Weights of a small self-supervised image encoder.
Model: 6.11M parameters, arch resnet, norm groupnorm, depths [2, 5, 5], widths [48, 96, 192].
Rows from block 4 of a small self-supervised image encoder, named by matrix and row number. Rows with one number belong to one channel. Each number is 128 + 24 x the weight over its row's rms, rounded and kept within 0 to 255. All counts start at 0. After the name is the row's rms in percent of the matrix's.
After each channel's rows are labels from the 100 images, of 14976, where the channel reaches its highest value: "colour at peak" is the nearest of a few named colours to the mean colour under the peak; "peak at" is the part of the image that holds the peak. Only what is clearly more common there than usual is listed. The data: photos of plants and fungi (iNaturalist).
# convs0: first 3x3 conv (model.blocks.4.convs.0.weight, 96x96x3x3, standardized in use, each kernel summed), inputs 0-95
# convs1: second 3x3 conv (model.blocks.4.convs.1.weight, 96x96x3x3, standardized in use, transposed, each kernel summed), outputs 0-95

convs0.23 113 [142 162 146 119 171 135 129 126 147 127 117 131 116 138  58 134 103 121 151 148  60 160 147 142  91  82  40 139 130 119 133 141 114 124  86 146 140 106 133 120 124 141 121 142 114 123 139 136 152 134 150 116 138 147 116 123 152 143 123 122 159 136 162 149 119 115 151 117 131 124 114 138 148 178 130 145 150 138  82 121 125 143 152 138 155 144 170 171 128 117 144  72 130 149 143 152]
convs1.23 101 [134 135 160 140 160  90  99  75 114  95 141 145 139 147 131 158  96 132 149 118 127 139 156 185 120 118 134 139 118 143 131 120 132  98 155 152 127 129 142 120 131 135 160 156 131 161 156 148 144 116 151  71 150 146 119  59  56  92 121 136 142 147 140 153 139 129 133 136 123 157 142 146 142  97  84  98 113 109 153 114 100 103 121 142 110 131  92 148 138 133 104 133 168 141 108 108]
colour at peak: white; pink
peak at: top right; top centre

convs0.81 127 [105 147 112 113 117 146 127 164 159 105  71 154 123 154 113 128 146 106 146 144 141 121 147 122 155 122 125 123 121 104 140 161 108 128 155  94 148 118  55 130 119 125 141 119 153 109 109 134 102 106 154  98 188 117 133 133 129 158 166 134 144 168 104 135 152 137 136 102 144 131 120  96 104 154 135 118 130 107 168 124 108 122  55  70 130 124 129 118 145 123 116 124 111 152 120  72]
convs1.81 113 [121 117 135 156 119  73 160 115  93 139 122 126 137 134 140 115  93 131  91  86 148 125 116 140 144 105  83  95 126 109 135 136 107 128 107 153 130  97  99 141 114 123 128  98 119 133  87  99 134 117 101 141 139 155 137 137 133 105 143 127 140  62  88  84 149  84 117 169 103 114 149 108 136 120 123 120 129  83 132 136 137 141 127 144 101 125 143  96 187  91 145 117 184  96 136 153]
colour at peak: pink
peak at: bottom left

convs0.29 105 [152 151 116 131 143 132 155 109 109  99 146 154 111  59 107 155 149 114  55 134 142 122  81  78 151 168 121  99 119 139 154 113 163 139 112 115 114 134 130 133 150 117 148 158 123 121 150 121 123 123  80 132  96 129 125 110  99 136 131 144 125 114 146  98 118 127 139 139 144 127 119 161 144  75 166 110 148 157 107 177 132 139 143 131 114 114 135  89 146 136 115 151 115  65 125 135]
convs1.29 102 [146 139  89 125 121 170 140 164 156 114 124 105 162  88 102 140 161  73 136 147 142  67 110 140 113 145 170 164 137 101 139 162 183 151 127 117  74 131 127 139 111  99 127  87 134 119 120  83  92 166 139 130 115 132 134 122  99 137 118 149  97 130 181 139 116 146  99 109 134 140  99 151 155 131 143 137  99 106 136 134 136 151 120 111 125 113 109 115 124 111 124 132 106 114 109  92]
colour at peak: black
peak at: top right

convs0.83 099 [ 95 112 116 106 109 108 114 115 169 129 139 107  97 163 139  89 131 149 145 127 130 146  97 108 146 123 135 112 153 110 144 171 138 131 160 106 142 124 124 127 120 146 115 144 118 152 145  96 120  85 120 148 172  67 114 114  84 119 106 118 115 162 158 142 143 123  89 142 113  95 155  74 116 119  93 113 105  76 170 132 126 111 104 113 150 155  99 137 141 148 173 126  85 150 124 133]
convs1.83 099 [ 76  90 119 135 113 102 161 120  88 109 152 141 125 133 115 119 106 128 151  95 115  99  97 116 120 127 132 124 134 128 137 119 131 136 102 111 101 138 141 175 121 131 114  82 111 125 120  87 113 121 145 182 129 142 143 172 172 112 123 139 143  79 106 143 157  74 193 148 110 123 144 108 122 118 170 174 142  99 124 151 142 144 187 126 103 110 103 132 128 127 109 128 135 132 151 128]
colour at peak: pink; white
peak at: centre

convs0.94 124 [129 146  93 118 113 141 119 117 148  93 124 144 122 166  97 142 127 130 120 113 129 135 147 106 116 137  91 126 144 120 142 163 103 143 146 155 138 113 160 120 141 143  99 123 111 130 152 120  80 146 117 121  49 100 145 125 116 130 111 100 100 137 138 123 156  83 126 119 153 131 161 174 105 112 121 152  81  78  64 113 145 145 165 119 152 151 115 118 151 120  88  78 143 125 108 109]
convs1.94 114 [140 103  51 111 127 116  89 145 115 135  98 153 145  87 128 136 138 134 148 133  91 117 149 148 108 112 128 136 117 117 127 119 122  75 116 104 171  93 149  93 132 115 120 170 124  93 133 175 114 148 148 127 112  72  89 125 126 123 127  92 105 136 128 144 116 101  88 130 116 117 110 120 108  97 125 129 147 142 109  98 120 114 133  85 101 116 156 142  89  73 149 111 108 123 149 104]
colour at peak: black
peak at: centre

convs0.92 084 [146 113 127 100 136 148 127 159 132 111 111 112 119 153 114 138 108 124 131 115 185 160 120 124 132 127 108 124 138 139 138 166 111 120 140 139  96 127 113 134 102 116 129 152 181 103 143 142 164  96 127 134 168 125 110 125 152 146  80 118  75 112 121  98 143 110 108  88 121 117 121  47 115 163 133 142  99 138 204 133 141 118 119 120  80 113 108  83 150 115 123 139 131 138 149 147]
convs1.92 080 [131 133 149 146 123 154 131 164 112 111 138 124 151 140 109 142 127 117 136 107 162  90 122 107 133  98 131 127 148 145  87 142 163 151 136 145  76 110  97 139  77 128 112 127  98  93 111 115 153  84 112 147 130 150 123 141 167 106  69 151  99 117 143 140 132  83 139 127 133 130 110 130 152 173 131 132 127 142 129 152 126 147 138 123 142  97  64 120 128 155  72 118 124 136  60 129]
colour at peak: white
peak at: top right

convs0.6 091 [122 133 125  69 149 150 153 120 173  84 125 143  95 186 142 153 133 140  96 115 174 159 171 130 120 128 158 138 135 132 140 166 110 119 131 125 101 165 103 105 103 124 155 134 152 133 134 119 110 111 125 113  95 118 124 141 133 138 142 143 114 177  83 118 139 113 149 107 128 123  95  93 134 135 134 137  88 146 105 101 135  94 115 129 180 144  97  93 124 122  72 115 121 164 145 119]
convs1.6 085 [149 130 117  89 118 151 133 165 140 142 131 121  89 133 163 151 128 146 124 137 139 162 105 128 144 162  75 149 110 124 106 151 124 144 117 164 130 110 161 114 126  79  97 145 171 129 152 132 140 160 132 131 134 154 140 138 109 176 139 171 144  71 103 145 138 126 155 144 139 159 191 160 141 150 115 112 138 134  93 148  80 140 113 154 173 131 105 117 134 114 100 154 117 156 135 121]
colour at peak: black
peak at: top left; top right

convs0.65 129 [114 161 132 151 129 102 130  95  80 124 132 136 130  53 138 118 167 152 120 156 128 121 125 124 151  98 137 115 137 131 106 117 173 130 162  71 114 131  82 127 127 107 149  99 116 100 109 110 135 123 147  75 142 112 114 116 135 137 138 143 131 110 148 151 152 150 112 137 126 123 143  73 112 125 130 145 155 130 204 168 124 127  76 122  98 104 136 128 104 142 134 121 102 108 106 121]
convs1.65 103 [107 110 115 118 135 121 117 118 157 132 115 184 114 156 104  89 128 157  98 123 132 124 121  88 112 120 112  91 132 135  97 111 119 113 122 116 136 147 105  95  92 160 142 100 129 127  96 112  97 124  67 108 116  42 101 133 143 126  97  96 112 181 175 140 129  97 104 136 145 129  94 144 106 122 138 132 156 114 135 102 145 127 117 108  97 125 171 116 120 111 155 116 121 112 155 115]
colour at peak: white
peak at: top right; bottom right

convs0.4 108 [118 132 146 100 150 110 141 131 171  92 137 135 130 151 136 135 113 111  84  92 159 118 133 125 153 150 144 146 133 134 142 103 117 164 126 160 100 120 117 136 126  98 160 107 149 126 160 120 122 125 143 159 135 159 141 155 159 157 110  80 123 145  72  62 136 118 124 123 135 153 126 140  92 158 165 187 129 130 127 132 162 129 112 119 147 144 107  68 139 119 109 108 109  90 135  82]
convs1.4 098 [ 69 153 141  69  92  90 142 121 174  84 100 118  91 138 159 142 115 153 100 129 152 164 111 163 115 135 127 110 113 142 102  96 101 153 163 173 161 130 152 136 155 148 118 163 152 123 149 152 159 118 118 144 139 127 110 130 141 136 147 138 128 133  96  92 125 162 128 124 120 148 161 135 105 139  91  82 119 143 129 150  99 119 103 138 173 118 103 125 123 165 112 134 143 130 122 135]
colour at peak: pink
peak at: bottom right

convs0.66 097 [135 165 137  72 144  99 115  93 175  72 106 144 115 149 127 124 102 136 119 135 151 168 141 123 139 121 114  88 139 151 142  58 131 121 163 180  90 107 127 109 183 107 110 123 145 161 121 106 113 146 133 144 146 137 113 149 138 112 140  90 123 128 135 120 149 153 127 115 108 137 184 126 121 134 112 166 135 144 149 160 102 130 153 115 142 124 125 144  94 106 121 146 119 166 100 122]
convs1.66 081 [145 115 147 136 161 138 133  91 177 126 161 148  71 134 111 162 108  70 116 136 100 147 117 135 140 152 133  79 116 181 145 127 141 168 161 192 150 134 132 120 141 143 142 118 141 136 137 116 158 134 113 135 146 142 154 141 135 131 155 140 144 149 129 110 157 133 141  85 146 157 147 148 138 154 147 134 119 151 143 143  74 176 137 158 135 109 128 121 134 152 147 127 167 162 158 128]
colour at peak: white
peak at: bottom left

convs0.3 124 [115 145  78 101 148 163 146 119 174  51 144 138 122 178 108 130 141 157 134 122 137 130 132 121 131 149 143 148 131 127 135 152 148 128 178 111  56 113 108  79 147 107 129 128 109 125 111 111 140 117 137 118 143 137 135 123 107 170 106 131 114 142 142 141 205 116 123 115 150 142 150  87  97 130 141 105 121  99 129 106 104 111 102 111 139 110 137 144 151 128 141 148 102 151 105 147]
convs1.3 095 [129 155 120 120 134 117 133 132 114 142 120 102 112 132 153 134 136 157 116 123 121 146 117 149 168 128  97 157 117 124 140 162 131 116 116 113 141 111 125 131 147 117 107 138 122 155 160 139 154 131 159 118 134 148 134 145 107 163 145 129 123  52  61 162 226 106 148 175 147 135 177 157 117 115 123 113 133 106 107 117 139 105 117 143 157 162 148 132 147 101 157 137  85 138 128 134]
colour at peak: white
peak at: centre

convs0.53 091 [132  77 162 172  75 152 142 149  68 160 133 117  92  94 149 143 148 139 132 123  98  88 131 133 165 162 138 131 161 140 137 119 135 100 153 107 120 140 135 135 113 117 137  97 146  87 122 127 129 120 140  90 163 127 113 135 102 103 121 133 133 112 109 150 103 134 106 133 133 122 131 115 129 102 113  97 112 133 128 111 109  99  88 139 108 152 128 144 124 169 142 210  92 160 129 146]
convs1.53 083 [126 130 121 135 108 122 131 118 154 102 150 144 118 190 122 110 104 121 162 123 155  94 106  85 116 142 134 162 166 138 147 145 140  96 149 112 141 152 109 152 117 148  97 139  91 146 135 135  99 102 100 117 114  92 101 130 134  91  77  83 108 152  98  94 107 107 120 121 103 110 103 113 132 124 156 162 133 114 137 146 195 147 154 134 158 143 119 149 149 146 135 147  76 118 153 147]
colour at peak: pink
peak at: bottom right

convs0.13 138 [147 135 141 144 142 106 127 122 136 145 129 132 119 139 113 128  96 126 142 103 142 117 128 116  96 120 115 122  98 117 155 160 119 146 159 116 157 115 111 141  88 117 119 177 126 109 135  76 185  57 117 133 157 172 154 105 104  94 134 155 142 111 101  83 140 118 132 110  61 131 107  46 123 138 138 109 125 137 165 123 106 135 130 124 142 128 122  94 120 125 123 131 117 151 113 157]
convs1.13 100 [ 94  64 168 120 119  76 117 110  64 108 144 197 150 135 102  82 146 129 138 147 124 144 164 102  85 112 146 120 108 142 125 116 123 108 132 116 130 118 113 118 106 144 153 102 123 110  80  95 133 115  93 110 122 103  88  79 100  98  98 131 134  88 119 117 174 135 143 145 108 107 134 133 141 123 115 116 112 133 127 127 134 121 132 115 121 131 154 151 101 153 159 122 132 126 137 139]
colour at peak: pink
peak at: centre

convs0.5 118 [ 96 123 101  89 145 146 129 142 173  77 140 137  97 170 100 112 163 147 146 149 130 116 148 127 138 121 127 116 118 111 134 140 122 150 125 133 105  39  90 110 130  92 141 114 112  90 128 124  77 148 130 142 161 134 128 112 142 152 110 136 146 162 148 149 149 127 107  97 142 137 140 109  89 158 130 113 161 112 116 104  92 107 109 100 153 125 145 159 144 126 160 124 103 159 155 100]
convs1.5 086 [ 94 112 139  88 117 126 130 108 147 150 139 130  58 125 177 141 108 172 112 146 114 149  97 123 149 141 109 146 133 140 149 142 182 136 113 147 160 133 151 121  96 137 171 168 116 134 179 164 125 106 105 135 125 118 128 110 106 138 120 133 135 101  90 127 151 113 133 125 164 127 186 140 137 116 101  80 112 119 136 129 118 106  81 148 154 130 124 121 114 149 123 141 156 124 186 135]
colour at peak: pink; white
peak at: centre

convs0.64 088 [ 95 137 134  96 146  94 122  97 180 132 138 136  97 168 155 143  99 130 127 106 159 188 146 142 102 159 129 127 128 150 133  76 123 137 130 157 174 133 137 123  92  92 114 113 131 109 118 100 123 125 126 161  86 161 124 138 134  96 136 125 136 138 115 114 133 134 162 134 100 153 130 163 118 135  95 194 113 105 152 128 116 104 151 150 166 152 132 137  99 129 102 146 110 184 120 125]
convs1.64 101 [165 132 156 111 130 111 138 113 133 114 126 134  91 110 106  83 138 111 119 149 106 131 139 112 150 147 131  67 101 147 129 126 115 136 172 127 132 149 146 122 180 174 155 130 190 177 130 125 137 134 119 176 149 116 152 156 167 152 149 140 148 159 119 107 124 145 138 101 127 158 136 132 142 164 140 141 136 165 114 134 181 129 143 144 124 146 109 122 139 158 109 143 125 198 142 126]
colour at peak: pink; white
peak at: top right

convs0.70 106 [109 181 128 130 130  82 125  57 138 117 123 148 121 132 163  90 154 155  94 142 156 146 136 120 163 135 157 107 141 152 116  81 182 105 129  83 136 146 134 119 132  67 146 106 146 128 115 118 107 112 139 139 143 101 137 163 129 144 157 126 104 128 106 118 109 145 128 118 107 128 151 107 128 128 140 169 127 128 169 158 135  69 111 155 124 124 115 119 107 117 100 156  99 152 113 122]
convs1.70 086 [112 129 123 112 143 106 130 107 158 118 143 162 108 142 116  85 148 127 102 146 153 161 110 131 113 125 119  99 123 164  86 107 126 122 177 120 159 164 155 155 143 151 142  99 172 151 154 115 121 131  99 130 130  71 114 145 153 124 111 127 123 160 140 130  99 131 150 103 126 130  86 155  95 159 165 172 187 119 109 155 117 156 190 119 137 145 148 104 135 136 151 102 112 124 137 116]
colour at peak: pink
peak at: top right; bottom right

convs0.42 111 [135 128 130 143 108 137 162 142 146 140 141 155 130 155 117 127 109 130 104 131 140  93 103 124 115 112 128 126  93 127 116 179 138 126 164 126 130 157 129 132 107 124 112 167  98 108  78 110 167  74 112 133 125 147 137  74  64  90 125 170 133 138 121 111 132 156 130 124 107 115 122  64 109 106 110  82 134 120 192 157 121 142 120 131 162 115 138 104 111 139 137 126  98 121 112 163]
convs1.42 094 [111 124 142 155  77 126 158 139  39 113  90 114 159 121  95  92 127 109 131  99 100 111 126 103 146 110 133 135 116  74 128 141 116 104 123  87 123 151  83 114  93 109 140 103 115 115  84  98 104 100 133 113 122 133 139  90 114 149 111 136 136  73 117 122 154 106 129 155 102 153 118 133 149 109 107 107 102 114 130 128 133 107 100 112 114 147 101 124  98 136  98 149 138 108 116 110]
colour at peak: white
peak at: top right

convs0.56 114 [142 128 119 140  96 135 165 114 117 107 138 148  95 129 145 139 154 164 116 127 161  99 137 125 172 186 143 160 141 136 120 115 174 134 135 103  96 141 114 105 138 126 156 117 154 117 142 145 102 126 111 109 129 127 141 116  95 172 117 123  85 121 130  96 167 123 111 122 146 173 133 163 114  54 144 119 121 154 113 107 127  92 109 141  89 126 103 107 136 143 129 168  90  75 120 135]
convs1.56 096 [158 123 147 157 125 103 182 105 143 150 156 124 139 131 104  98 116  80 165 136 154 107 116 132 134 144 148 188 152 130 184 142 196 125 130 123 123 141 150 145 144 115 125  69 124 144 112  81 131 138 116 161 117 119 133 133 153 111 125 160 110 140 137 105 133 115 100  94 116  94 121 103 142 111 162 168 120 103 118 136 158 172 152 126 132 123 140 127 137 131 152 154  95  92 141 132]
colour at peak: white; pink
peak at: centre

convs0.12 115 [144 109 164 183 120 119 128 122  83 167 151 110 159  73 155 120 137  83 147 111 158 116 125 144 111  89 142 115 125 137  98 122 129 133 121  84 148 128 111 162  92 156 139 141 137 102 131 128 176  67 135 144 146 111 124 110 123  97 126 147 148 108 109 145  91 140 125 137  82 106  92 107 101 128  87 117 115 116 195 145 102 132 109 115 118 124 120 129 103 154 130 114 121 138 124 121]
convs1.12 102 [118  99 125 122 108 120 132 102 135 105  97 160 127 150  83 117 144 158 116 129  93 130 144  86  78 109 137 112  98 126 102  70  98 105 115 122 117 144 121 114 100 185 129 136 116 161 139 128 125 148 124 105  88  88 105 130 140 129  93 110  99 164 132 164 114 103 137 146 164 116 117 129 149 126 164 175 170 135 111 104 133 145 143 105  68 141 150 141 132 125 134  80 127 109 133 123]
colour at peak: pink; white
peak at: bottom left

convs0.61 100 [112 151 138 116 137  80 128  77 184 112 134 135  93 177 154 100 127 152 102 125 171 162 149 128 141 144 149 100 126 152 125  56 180 106 139 166 132 133 163 116 121  92 142 109 139 117 114  97 112 146 117 173 142 111 107 154 154 135 150 133 114 133  98  99 139 146 125 126 112 127 150 147 112 120 114 143 116 110 138 158  99  91 154 144 162 113 111 133  98 117 104 135 104 144 110 118]
convs1.61 078 [145 129 125  98 105 113 137  89 108  84 120 175  86 110 119  81 146 107  95 148 111 115 128 140 120 125 128  55  98 164  91 145 144 128 152 138 141 155 158 121 165 179 145 136 182 175 138 136 127 156 103 140 139  99 130 155 153 145 120 156 149 150 132 127 121 121 121 119 141 160 129 118 109 155 129 121 159 152 105 123 152 151 136 121 143 143 133 107 142 122 125 113 177 155 168 113]
colour at peak: pink; white
peak at: top right