Weights of a small self-supervised image encoder.
Model: 6.11M parameters, 32-pixel images, arch resnet, depths [2, 5, 5], widths [48, 96, 192].
Data: trained on photos of plants and fungi (iNaturalist), 34.8 epochs.
Rows from block 8 of a small self-supervised image encoder, named by matrix and row number. Rows with one number belong to one channel. Each number is 128 + 32 x the weight over its row's rms, rounded and kept within 0 to 255. All counts start at 0. Numbers have three digits each.
After each channel's rows are labels from the 100 images, of 14976, where the channel reaches its highest value: "patch colour" is the nearest of a few named colours to the mean colour under the peak. Only what is clearly more common there than usual is listed. The data: photos of plants and fungi (iNaturalist). In brackets: how many of the 100.
# convs0: first 3x3 conv (model.blocks.8.convs.0.weight, 192x192x3x3, standardized in use, each kernel summed), inputs 96-191
# convs1: second 3x3 conv (model.blocks.8.convs.1.weight, 192x192x3x3, standardized in use, transposed, each kernel summed), outputs 96-191

convs0.62:101142147139127146079184095142155209099068154103130141152162136137146111139159154103134131126123147122173088118097191095127091146133156117188115120051128148124125148142130098106155117125085136114124179106102126170096109180081144136118090092078113127171154192174123094050124135121155168155
convs1.62:180099132051148199140109126151105158152141143119115118204085120104108127126147151130095146109127132099162134133102150090116066164104124127087136102115128186124115103149131126146161110113050126107127125159134138081086050179099121106056095104133141099108131112095046108103136110105108121130
patch colour: brown (62)

convs0.41:180145141163164151180190175134140140135132165085120167120160156116181119104181126060146190107115128113096106127121159174074153144186094042129144124126100154162102173150146184160144159112176097154108140135110165136171129126146073129135141150080145133154070118102127153101132147114013056183
convs1.41:164173059170073129105067079093136161091132145138142106119094065076132058111126061152099108058084072138108115065153105183109141130146108098092076111123180126120076145181148113082156119088115137113169119123134136101096111140087067074100097177117112071134151103074109081109122138103083095172
patch colour: green (30)

convs0.4:159120124153150168180184171135143140159114174086112156123163165117195102116167113038147204133112140118117119131115158175085144177159103016147150115104106152150092133140155146155173130108181087161098134119091158140162110131131105149120125125071145121149089122117128155076136151162003065170
convs1.4:155163077157041178108051074103166152113140153091155147134139066048151083107123045154145095052060069158151146063141101189087134158116095092084064092146163131125095140190145093068217099121083142097165109099140139096094107128120109110080128180123119119144188137088149095119115131115113119143
patch colour: brown (66)

convs0.99:114108098141113076172144151175153143167145072141133156103205120109139070113154155113151123120160096117181124088111141148057105143083176147118102170121151124129128128143070152068155141167118147118185125109107156124154073157111184134125087122138093111132215143172073111094126098121107120101
convs1.99:085129109137182195109147101150164155090134112089120138144146111152143094165082163116143144179123180129166143121189147123106135157072160173115162174126105128102119094065059179168140112172107138169087114148160166083135095168130158143173154146104127141113178143104134091035072081141142164115
patch colour: grey (74)

convs0.179:125196148160140143094141104107174157053100176168101199122130122131149141111153091099159117099175117117127113086118188130102110112181052075166098159089048145184140197157146139102148136130167050164114131083062108080158161143145088118108153104092109108148123148049127124161141147090076065162
convs1.179:152189107161082101102099100140079151107096123171123070153106082098176119141106125119116134097130138137060141114107154080138106168157119112116127120121132109177142115206135158152193120077112148098123148145120162121088138138101063099087140096095128104148133125079088066036186146130140101170
patch colour: brown (63)

convs0.23:132062143043079094126101066084105139115139134136139083140079112167100139097110146125106148122073098080158128189102118125138130140116093138113144072140139150132127125112145097140115103167109150131137156113112079153107113132051148142127169140161110168132077126090191105099171152155166194128
convs1.23:117123151066146111114125133136066101091077174114095123101127089118127152093136113101101089089083095110083069097126101067122072111105086136121093088060136108117111091085124080095095100072148090074144109079101101151105155133112115127126121086092134104114077090127136077173112110113127130069
patch colour: pink (33)

convs0.114:140141112053144060107105096124075173115130140173137081142053087150073159146117123103104076107138119124103133113118165026151109121092109117148131133123120148130145145136167086131101122179095146101103138164115117135105166160160151092124157110119130134154085177070172112115190157133158108156
convs1.114:121096091050084106075081066134142092110110137095074089154115105100094076096086104103122104096101149104151132104130045125084039133114094158141103097102129164109123094110122094109120064119128091078099091132134100100042104106089104104090084077098139087093129081129133114119144106084078107108
patch colour: brown (62)

convs0.129:141147125128158167135172177120144138142093176151134191114123111135189101084155126046117129110153122086134107131149142175092116116134087059140130132077115136190145163190160197156157116126187066166163137102134138099168128125134107099110138113082131153141102102054161145105126157103038081157
convs1.129:187154076156116133114122100118105178071123115182130114155052060093166103105112090143093111115103116107097113077131116129114139173147090066083090118105192157153080122196102100070220124073117141123132132091104134101121131111109104092105092158125138090139110103084134064085137129103121112159
patch colour: brown (64)

convs0.97:122134076137144162137121139136149140154158165100160195146158083140160080159151123093115097139125141084126120099078147138138144180098182110123129116145104139147093073148128154141148115133146168131132157118127110181153118186111179192170091142093136126108187142117102124075157130153130072106
convs1.97:081127063136108169096078071152165094089166165112155089118123113073148044105111136114105104116118161108120137111151093132131133168122112129155112063168146157043072132091156111084162122132102111167091073105138092057128110110071070082135102155145138059068137069058080085108105110053080083106
patch colour: brown (64)

convs0.39:114081172078060113139123121090136075143145145084151143161146160166132137121177120099152147170084150106177108179128114131129149141137102145099151089148170138122090079091123125153129132156022148084125150112112116152128124143053174148153163171119150107101160084149151107068163130095151163111
convs1.39:129080149067118118121090117128126140070097161174113105092064116096139148132119097114061079113122098140153140103187139103149095058073118170063105085123162103106099138047145129098090173054076071090129102140118064133127185147102089091156091141099093090125139092117081077117101081078090132110
patch colour: grey (77)

convs0.133:127073105136101140153134172177077123117177146165106130140142137135114179139093155139098139147169104135128121136107110142124114106095159097117127152176137142127155129096070164155151186159147169147094147147150134071111111131087173110079114175117135102131120105127133131130181108119133128105
convs1.133:137152121125150095103139149148125164125147130159125106117114089135136128174109168203133132152139169130145145123148119147116125139110164231135162152160148114116109156135162120105122168120132093134132099176210125078118163088174182184139193139163142176159129174159129131117084162160163169110
patch colour: pink (28)

convs0.142:061101122161128176160077159104132080146134108139138167183153161123072142133073043146137127058124165127117125102103113183112149100122157047117116122144117090088136110120065171118125128089129123141133108122141119119135093115140137158084073182063143063091118115108105103118152084161151146118
convs1.142:103076149128140120150140141133141106172159147140160112111161165139080146170153155131191199149157116118155101188067115148124148140092176123143160144136143142161132137131150174165123129125175150166133138170145190129106068105174166173060171137177109170114082164162133168144100110183152163125
patch colour: grey (81)

convs0.89:167112157110074113130151109097084146081156075139140065101099095149122183108134139161107104144064117158095032137151168051139164095119106207147140128215111135087108169099150129130118182109125127078093113099142132119129189134092056112185165188197127127146143129127119128137161161108145147143
convs1.89:117088145087123117087118139115121139114057121132049151152105112102157139062107059117123066077066059124135144067123085109080073116121087157104071118115113141134113132101103095103115108104175048096116111115127077111107118128067083073136080085151095086093138073114100132135169119081083114099
patch colour: cyan (26)

convs0.172:160141138093136106112125093076025173141073121110101064169095092127172153136100089135068110150148161163072054106123184090127091146067139124165145141101158156092132121131165118133155111147100078146122109090146176144100136182103084117176162129119151111160137171156116120129186137119132071190
convs1.172:121102114081096121095071069102125112119145136118143129140115107075144114054080070099131087073074113144144129077133080149077117124108108170102080086120126157077086098092148098088128091129154121100112091121127070106109110119091102093124074141112132076106136097107092113084126115069102115106
patch colour: black (26)

convs0.140:123117124117124156100152150083138091178122181156105165133109135128170096080126131075137140117191180131138108149131087167121156156125144072109138120045110114144163076133124124165154100167168088162123108111147088120140125124120127124134131117099153127113110037068165168080119120143099103117
convs1.140:152111101086135118117158129137117096101074109103094109089093118138116127075122109127117079081112109110088106081106092140090077168077071113112073088071192137110107092137081072083114096093118076126145129073125102120094103100112100110090090107143142110129101128143092106130103115113102110121
patch colour: grey (79)

convs0.71:114148166168139135089175107076123168138093120086124114122157095139156071079127134135139104151110142120136144015148137155075123157089124171160097119137138159173154149152101119112189087162072127180161136078145144166117092097118103109174110102152121121138145158181114105194076114126124149148
convs1.71:160118084075130085118127096119071148112122094131115143132122088113082115075100135144108149156176145099131153150162146098095129138119131086121157172088138194167170156156074128169144167146106102180127197075124159119161089167123113137159076120115154124122150138115099100136119098078096115118
patch colour: black (27)

convs0.188:118141105144120207089171103149127107127156201077137179134129171159124121177151128146157186118117124050116135151085145148182154158200197070167168044164140147130064091110170094158116115119145123112081121093171145146122065138100131163123088132122155116115162113110164163137128185125123086125
convs1.188:132152083109077133098071070111143122150133167113138115098112126082108057092130102104154096086102120135144178094129125147086128156102127112119106135123132162124113149116190123125127094111154146164107134145133130091092067141081098089088075164145148080117132106075050120128095130102114108112
patch colour: brown (67)

convs0.143:174158160158156166114154153130151120113086148105068180095148170134173111114175155075174156127156129133132110139175137185079148110163096078128139139101089139180117162135127133147126118137121016140117093131124169083169110124154083099136118116099136139143122103127137157143127146085000078161
convs1.143:196199090163077108081101105115142163091106129189088102142052079075127099132102052131115077080097090120116150070144118129110103150132097064094071135110170135155116111158122102105160090055120140104112153144100133102068139137122099098126100141108138089140129114098122117117149115108090101151
patch colour: brown (64)

convs0.12:163131133152118112151100152128108162131125133163076088121110113118126150071148113132150192107112108113117095155160152203134113096165109078153142101096122111118146170080058153154110117105108072141130097089131126096089166126109091093131174165098151165147118121069153135136171119187118157168
convs1.12:129081088112065073133094088108105072134151148134140078072117095092151077096105111139092118096074093114106099085133083161086129082099135134125102088105177093123106100098136098087096117076145116142135104131126149158114130096119121110097091169154107117085093095110091086118095130137116096114
patch colour: grey (81)

convs0.131:054105086124161158096102159155127101147142135110185205114106127069146109199129090151143112148127108076121098099088141151165082126147189101128106108133134116142145075153046172117116066093172192143147087142149109110094101101138207137083095123052122089097118117139088124147082102134158107111
convs1.131:078127097120115120086104134133162169137169175098152146127167110107135090181161150158183153150145168116159159144134155126138147149121150106153159164134118134146119154121165142156141129194133160129142160189140161084129116131145159149110184153118146177165126188073148160121106133152160159136
patch colour: pink (30)

convs0.26:076112137100109155085148169173151104135104161154134205114105184086123143136192115133158182133171116137149151150159140135183082104175126088163135117092090089136157065127118090105107063043142125116126133084109085050074171105108174108092094085107155090110110092117153157161101139131151159101
convs1.26:086160176088062137058130138133166170133178172036128132087125156108109129130138107147149141124155110183170147123162187120164119106174128114125125101137102086115129137078183151152115100163093133149108146164146147153095113151118107101094092158142091124129179138093096133120091112098116092122
patch colour: brown (61)

convs0.66:098171158145144120037149117099161168071032164088140139106186121146121107129149090131150136091127109118160093104122192131135059130119149144156110151045122115152126135128108154091126092116062101170112114053115102155087124170108143139157078056103110137154162159171113048084119103133148124128
convs1.66:152108185079160144144135162129093174154149122167131075178093135135114156097125129104076149114130084119145093147127158062105068182053156119129153166114139197173110095153118167159110090104087168184095128106139136109071086161137121137129155127150184120129111144123094109121131054149161118130
patch colour: brown (71)

convs0.135:032099090160153162117086180138162107129150139132178186120140146124143113150094083165136106118121131114131144075106126163145104129150197098131099139131116079108161095107084164104147092148166191147143132181131105102136106091137186110094034136072114076122113125108081093113115082126173135124
convs1.135:101082143139160121123122131146147113157146148133174159130151139135140110200158179146187184170143148142152096202081143120161170122125173105145178138114126130146099151098172160170130116178143162164125122166156177114123103148150163156120195142147115169153117168136143137123104122165161157120
patch colour: grey (81)